{
  "n_mels": 64,
  "hop_length": 160,
  "win_length": 512,
  "kernel_size": 9,
  "widths": [128, 160, 192],
  "adamw_lr_other_params": 0.0024,
  "max_steps": 12200,
  "epochs": 60.0,
  "weight_decay": 0.06
}
Rows from block 5 of a small multi-label audio tagger, named by matrix and row number. Rows with one number belong to one channel. Each number is 500 + 40 x the weight over its row's rms, rounded and kept within 0 to 999. All counts start at 0. Numbers have three digits each.
After each channel's rows are labels from the 100 clips, of 14976, where the channel reaches its highest value: "loudest band" is the band of the loudest frequency at the time of the peak. Only what is clearly more common there than usual is listed. The data: short read English sentences (LibriTTS-R).
# convs0: first width-9 conv (model.blocks.5.convs.0.weight, 160x160x9, each kernel summed), inputs 0-159
# convs1: second width-9 conv (model.blocks.5.convs.1.weight, 160x160x9, transposed, each kernel summed), outputs 0-159

convs0.81:515512516504544525456486544468483487451532425523406463534493517559525486464484485414474491532491615498576517486478442500497470483500458527417397452509482504489575557569481576488550358495554486498476508502566469492493541495497510540509553465474445508484568447466552496539452478480480482519493529507522475426453542495464487491463520555556426453503463529499510519456444452540465490547537517546543490518428488560457491566464517512521516490497517457512514408540511516495535521476509477
convs1.81:462519463534601558514541576504570525476472559481492502509514476532536471546527475508538533499467506428501486463535522541506545501491511545527505517486518546501547482491453539469455460525493490515538494505505473463544598493547509457483546493611526420440460515448483461542475549450483514519524578513457487525488505496485410527566503475473507462447599489528497481409467543444476447517450554549551517498488494435485579554506531457565479493492494452564514427502571574490517474485543563
loudest band: 250 to 500 Hz

convs0.17:473444503498488457547561477538513521609442488483452555496463511437443517534555497492455467509469543583492554491576541486494506583412456456539455519508519442459592519521530599405528475520538565496546485486520427496486509464460501460468521526517526514481465473437558506564522509543518505536491553440447475516528476508504502536531515468521452483493523505416470546522502563531480500508473499507433533488527489531493505508467517523563478508513539541529508582499472451549471548499484374
convs1.17:490411496560469542535552536483461494528465479543521501495540504522404493565442552493532491489448512577450533577461484510503586497402486488509526586489540497542446525400511531427483497427566430476471450480512496530528514544475504414519475580500513461529595441481487498542470433528503534513471470464442579469538521579513467491493543468521517517449494526538496500484452476441453510498438525490452508479493494525497504492484516517444538451499488493472532510470453482438486476527419496
loudest band: 4000 to 8000 Hz

convs0.29:535436484525487460558477513575517508513570472518443477508524500486498461556510484454535408460441478550442428509477540537481484437446530414461494476513485497476514482443492496531585516496455505522467451592473498495447471526606514511433441465472511510518455590521495506527471506486517430468540504495433519515465532512496490475507497579486531468528509468536546490506518506550475451483533502421511487509473551462418492497452509524487498458413486589534431491418514445499591503542452479
convs1.29:457505462469482496519512477531450500420507451491478433448494519462482519473436496483494467453476516469479497448488567496467527536469548429540504507527521485429494438515444544548504491458476547503511476547486471471513555440476507536577464501464491653491419572526548523565524518567516436474469595530497521555497490466436519479540530480554507509522468493500444484516542494397525524537526493496506468452501527538506498510476509573476530450495476565467538568605554547507511504582518490
loudest band: 500 to 1000 Hz

convs0.68:520562482570478484500444467529460467540422528458506500553554537441479550443560516552549358462493434491559469474491503494525542472477500537548486400486497488615483468551472476443461491525480560487484514499510474489512521536435576482478469454447525489556501422475465556510527453502451459566486468543534518527532537499535431430492484591532511529483482506518489507531511495471530510430472538514457542453497516445433540485552519501447512465576498502507492512525468499529448468478545489
convs1.68:539463478513486498516405435465492470449473482471534478551486480532462511499519484525600522476457392530501506548455501426511461487489539474530546460522471479556463547507503595514497558478454430508372501507494523475482493511467543574533500508472568419476446469498507479478475515485533509403520577515490497521537495506515448446559548502367530509447531461510511479475511500554504481435440454509461442469515562468447505476474501536503491472521494537554514442525430505533472468473494497
loudest band: 250 to 500 Hz

convs0.52:526535500501502472462527510422503557547552445459458490502486525505566437453546486400443496527558435555508529575432525528507468518484460478479447538476413470466489544467550543492507487472536435574466527483538540460433473451476443513542461509438449545405483446521469446488564512508409530489516522466545486481492535530553527488545515382508478609483488493476506518454514499514535562576481507549474518493445476493511448503538485481492525495510505499492542506564485476483514512479564461
convs1.52:541558476488471461524467584523522485500537478504393505467492480527488444518500524462488488441522472453420504466519476522453464535512547563466462549486507541486538426500451523472439507492493561555489536428475496449464503513478514496537475503522465467575509479467540534584410512561522480513441500476533525419513535526480562587441541497474483503415524503453458505404576430544528473580475488538455478506467534467518513472462513528476470577487504504565445572549523468492549491471510525
loudest band: 4000 to 8000 Hz

convs0.92:484430566485563481535431515501537553465451500417479491484497491420570532508518513452520413529504555459527549478509513484524440448494471514496427449437543501532559508535383376508569538494553523528561524518504521493506545521598517516489461468468473513512482511521458519510521449527536495473507550501544522531502565544454525510466529475507437526516465529503488453466567479478543513510517432480554512479487464492434553470480456470444530534479482519483573551543499487486437467455448426
convs1.92:485500506526575512401485556500484496494490479538508523520527479532609495424495554435447446546540500542521519563468473531565474508482448475451569529406487527416544475464458448543477482480547484550495560507490503479472501469434492468546508426535485453499513449481545503473458503507501532454493526464524485567521465553475495482522502487474518466526511475500530515512510577510518524513439508471604473489487512461456479560615511465497523527568481625465565518467562474437474510499462491
loudest band: 500 to 1000 Hz

convs0.16:492564500549498532505541524444478463682522508495537528438496506470520543514530455487507547487533428496454479530532446476490492507583442499523412479422518495511524527465431553460527523488453461533532437460476481544539555425530507505469494507448505495408541489596579454435474492495509546456432491485455484459461532494500533526520526453494506523495388498518519490486516542470462498499493488481512498531567499475533483504566528498563499452471472513444509547517476515507444456513457443
convs1.16:431537491636519533542474506442500466626510445545527513434540530501514569553476533483475535474566501470474593399514448442515553567589494490599483548427517506472493475527493590414505494516506460488529451525470481524516514490448486483492498471480501483473485483539487450510505495512487578497495485471437489520494472524495553532518477518555472547467418480521536444512535480503511528486461512544482390508526509459493475465475473548501512483505481544490525568541500468505511554546486494
loudest band: 500 to 1000 Hz; 250 to 500 Hz

convs0.54:462475468519508454489529537496467454532511478486555469488487463481532523488471555500510538543526477384480466467482570575446472540441494514547436451575496534453464496463481486545489490502451512503568524490567490434472508419482412439482521520494502388476559513575450471509502572509538445517488490491526501518527559516514577467474482514544522521550516530561477466389459549451487512465450458483546494524474475580477523496496505505520522539532505464477446442452528448425476514556543559
convs1.54:449477558459507515432518515520531444466481523489536490494440512504507539467486508508530530432520517544513431531499631459457498516467487496509506498465502481526414427479459494560562499559528411485474543473484482490447498470492486428533482469461397536459474546446503506462460537451486486485477528463476500554486521445399515453546456536486566441558443374489471529504540504434474527535505500559497514493482468518528527482424428486513493461508532465479486468521516474558414485520520440
loudest band: 500 to 1000 Hz

convs0.9:430521510544530458489460492517448543584509524528440500498517447497510474500477465514579493442548423498503490513567558535485579501557484451482567402551507509570571493488481538486480489530488450460512491425490484543454441484484510559508485506521501454506494572506470572398461538561473481512468513516474502521452484433557479493448472523514540520465531479444541457479408496524468475495461538477527460473504500390402553451499510547483483493509460497472556489476490513523486513530580572
convs1.9:505485524450554493484445451512542442485538470449551542529503544507457463488517460517439492484523524521463470461466438500499520584521468482491514429451447476525499497473535493438559507492467552456541539532495406454467480522450434395533432524469545506566530482476456482484482509513552526514575529531507517573499546538480457532485578419418526478531538424558474475484475472492491456464428499513412441534462544479517446587476432491462454514565502494502464491561555492483509482496520497
loudest band: 250 to 500 Hz; 500 to 1000 Hz

convs0.35:478541506555519500547477495583411505537434479534474508526490517517500478495545495469476532539499454482523539460539482486514453548445528508558468465521499469586539542504433499560502445446491435531477511497463607531519430431496526564424453477439512546479491461491460407470529455548453543490550562528491481533473438505508513496497492510527467514522419493406503467500535541483497545422501493487522492532490444511449449432451470483569474446425465497533543530502534489560465531426454474
convs1.35:522565470511525390455541507521428470476480512438453471507471527533459459559501547462492509532449521491555497447601423476494436441467452443515445490513518535492582528528467513493535540507526510499562575487475485519493450511529423514427534523469521459505482461558421446529525468525450490498543454460464563509470437474522535505455469445476439467490518483441503487496530499488547461465558510507483546539423517494515522498464483482428472487529506535494427547538481466476499511438386560
loudest band: 250 to 500 Hz

convs0.158:539525483510464444508533483429482470510450532570535482502492480521419473455462410474510498489462495489488473458504504482522488482597505470603415469376470517488530520562486535487574512540529562451533489531461558501528537470566514461511577474505471544501525446457448530505519491478481509560471536506588512525585567458542458482512504428495495499558459538503523433539518535472501496525479469549491496519501430522538402518511540434409488482559552487498535478516512492464491477464533500
convs1.158:452469506489503459535444443466545434472546560569477380555554470598486420478454557467512564450463488523385453485454526443473444479524524474594486512499461462467538511527471489510503504541474508493514464446456481467483504509475493491502547461500531531509572468462485463543456476553558445542552456527481543583504493551474521498490448508438539390522460525471433488508485489491467545526569513509535473506498464460483520499483529487535551544482508537513465460455497458451531474495489556
loudest band: 2000 to 4000 Hz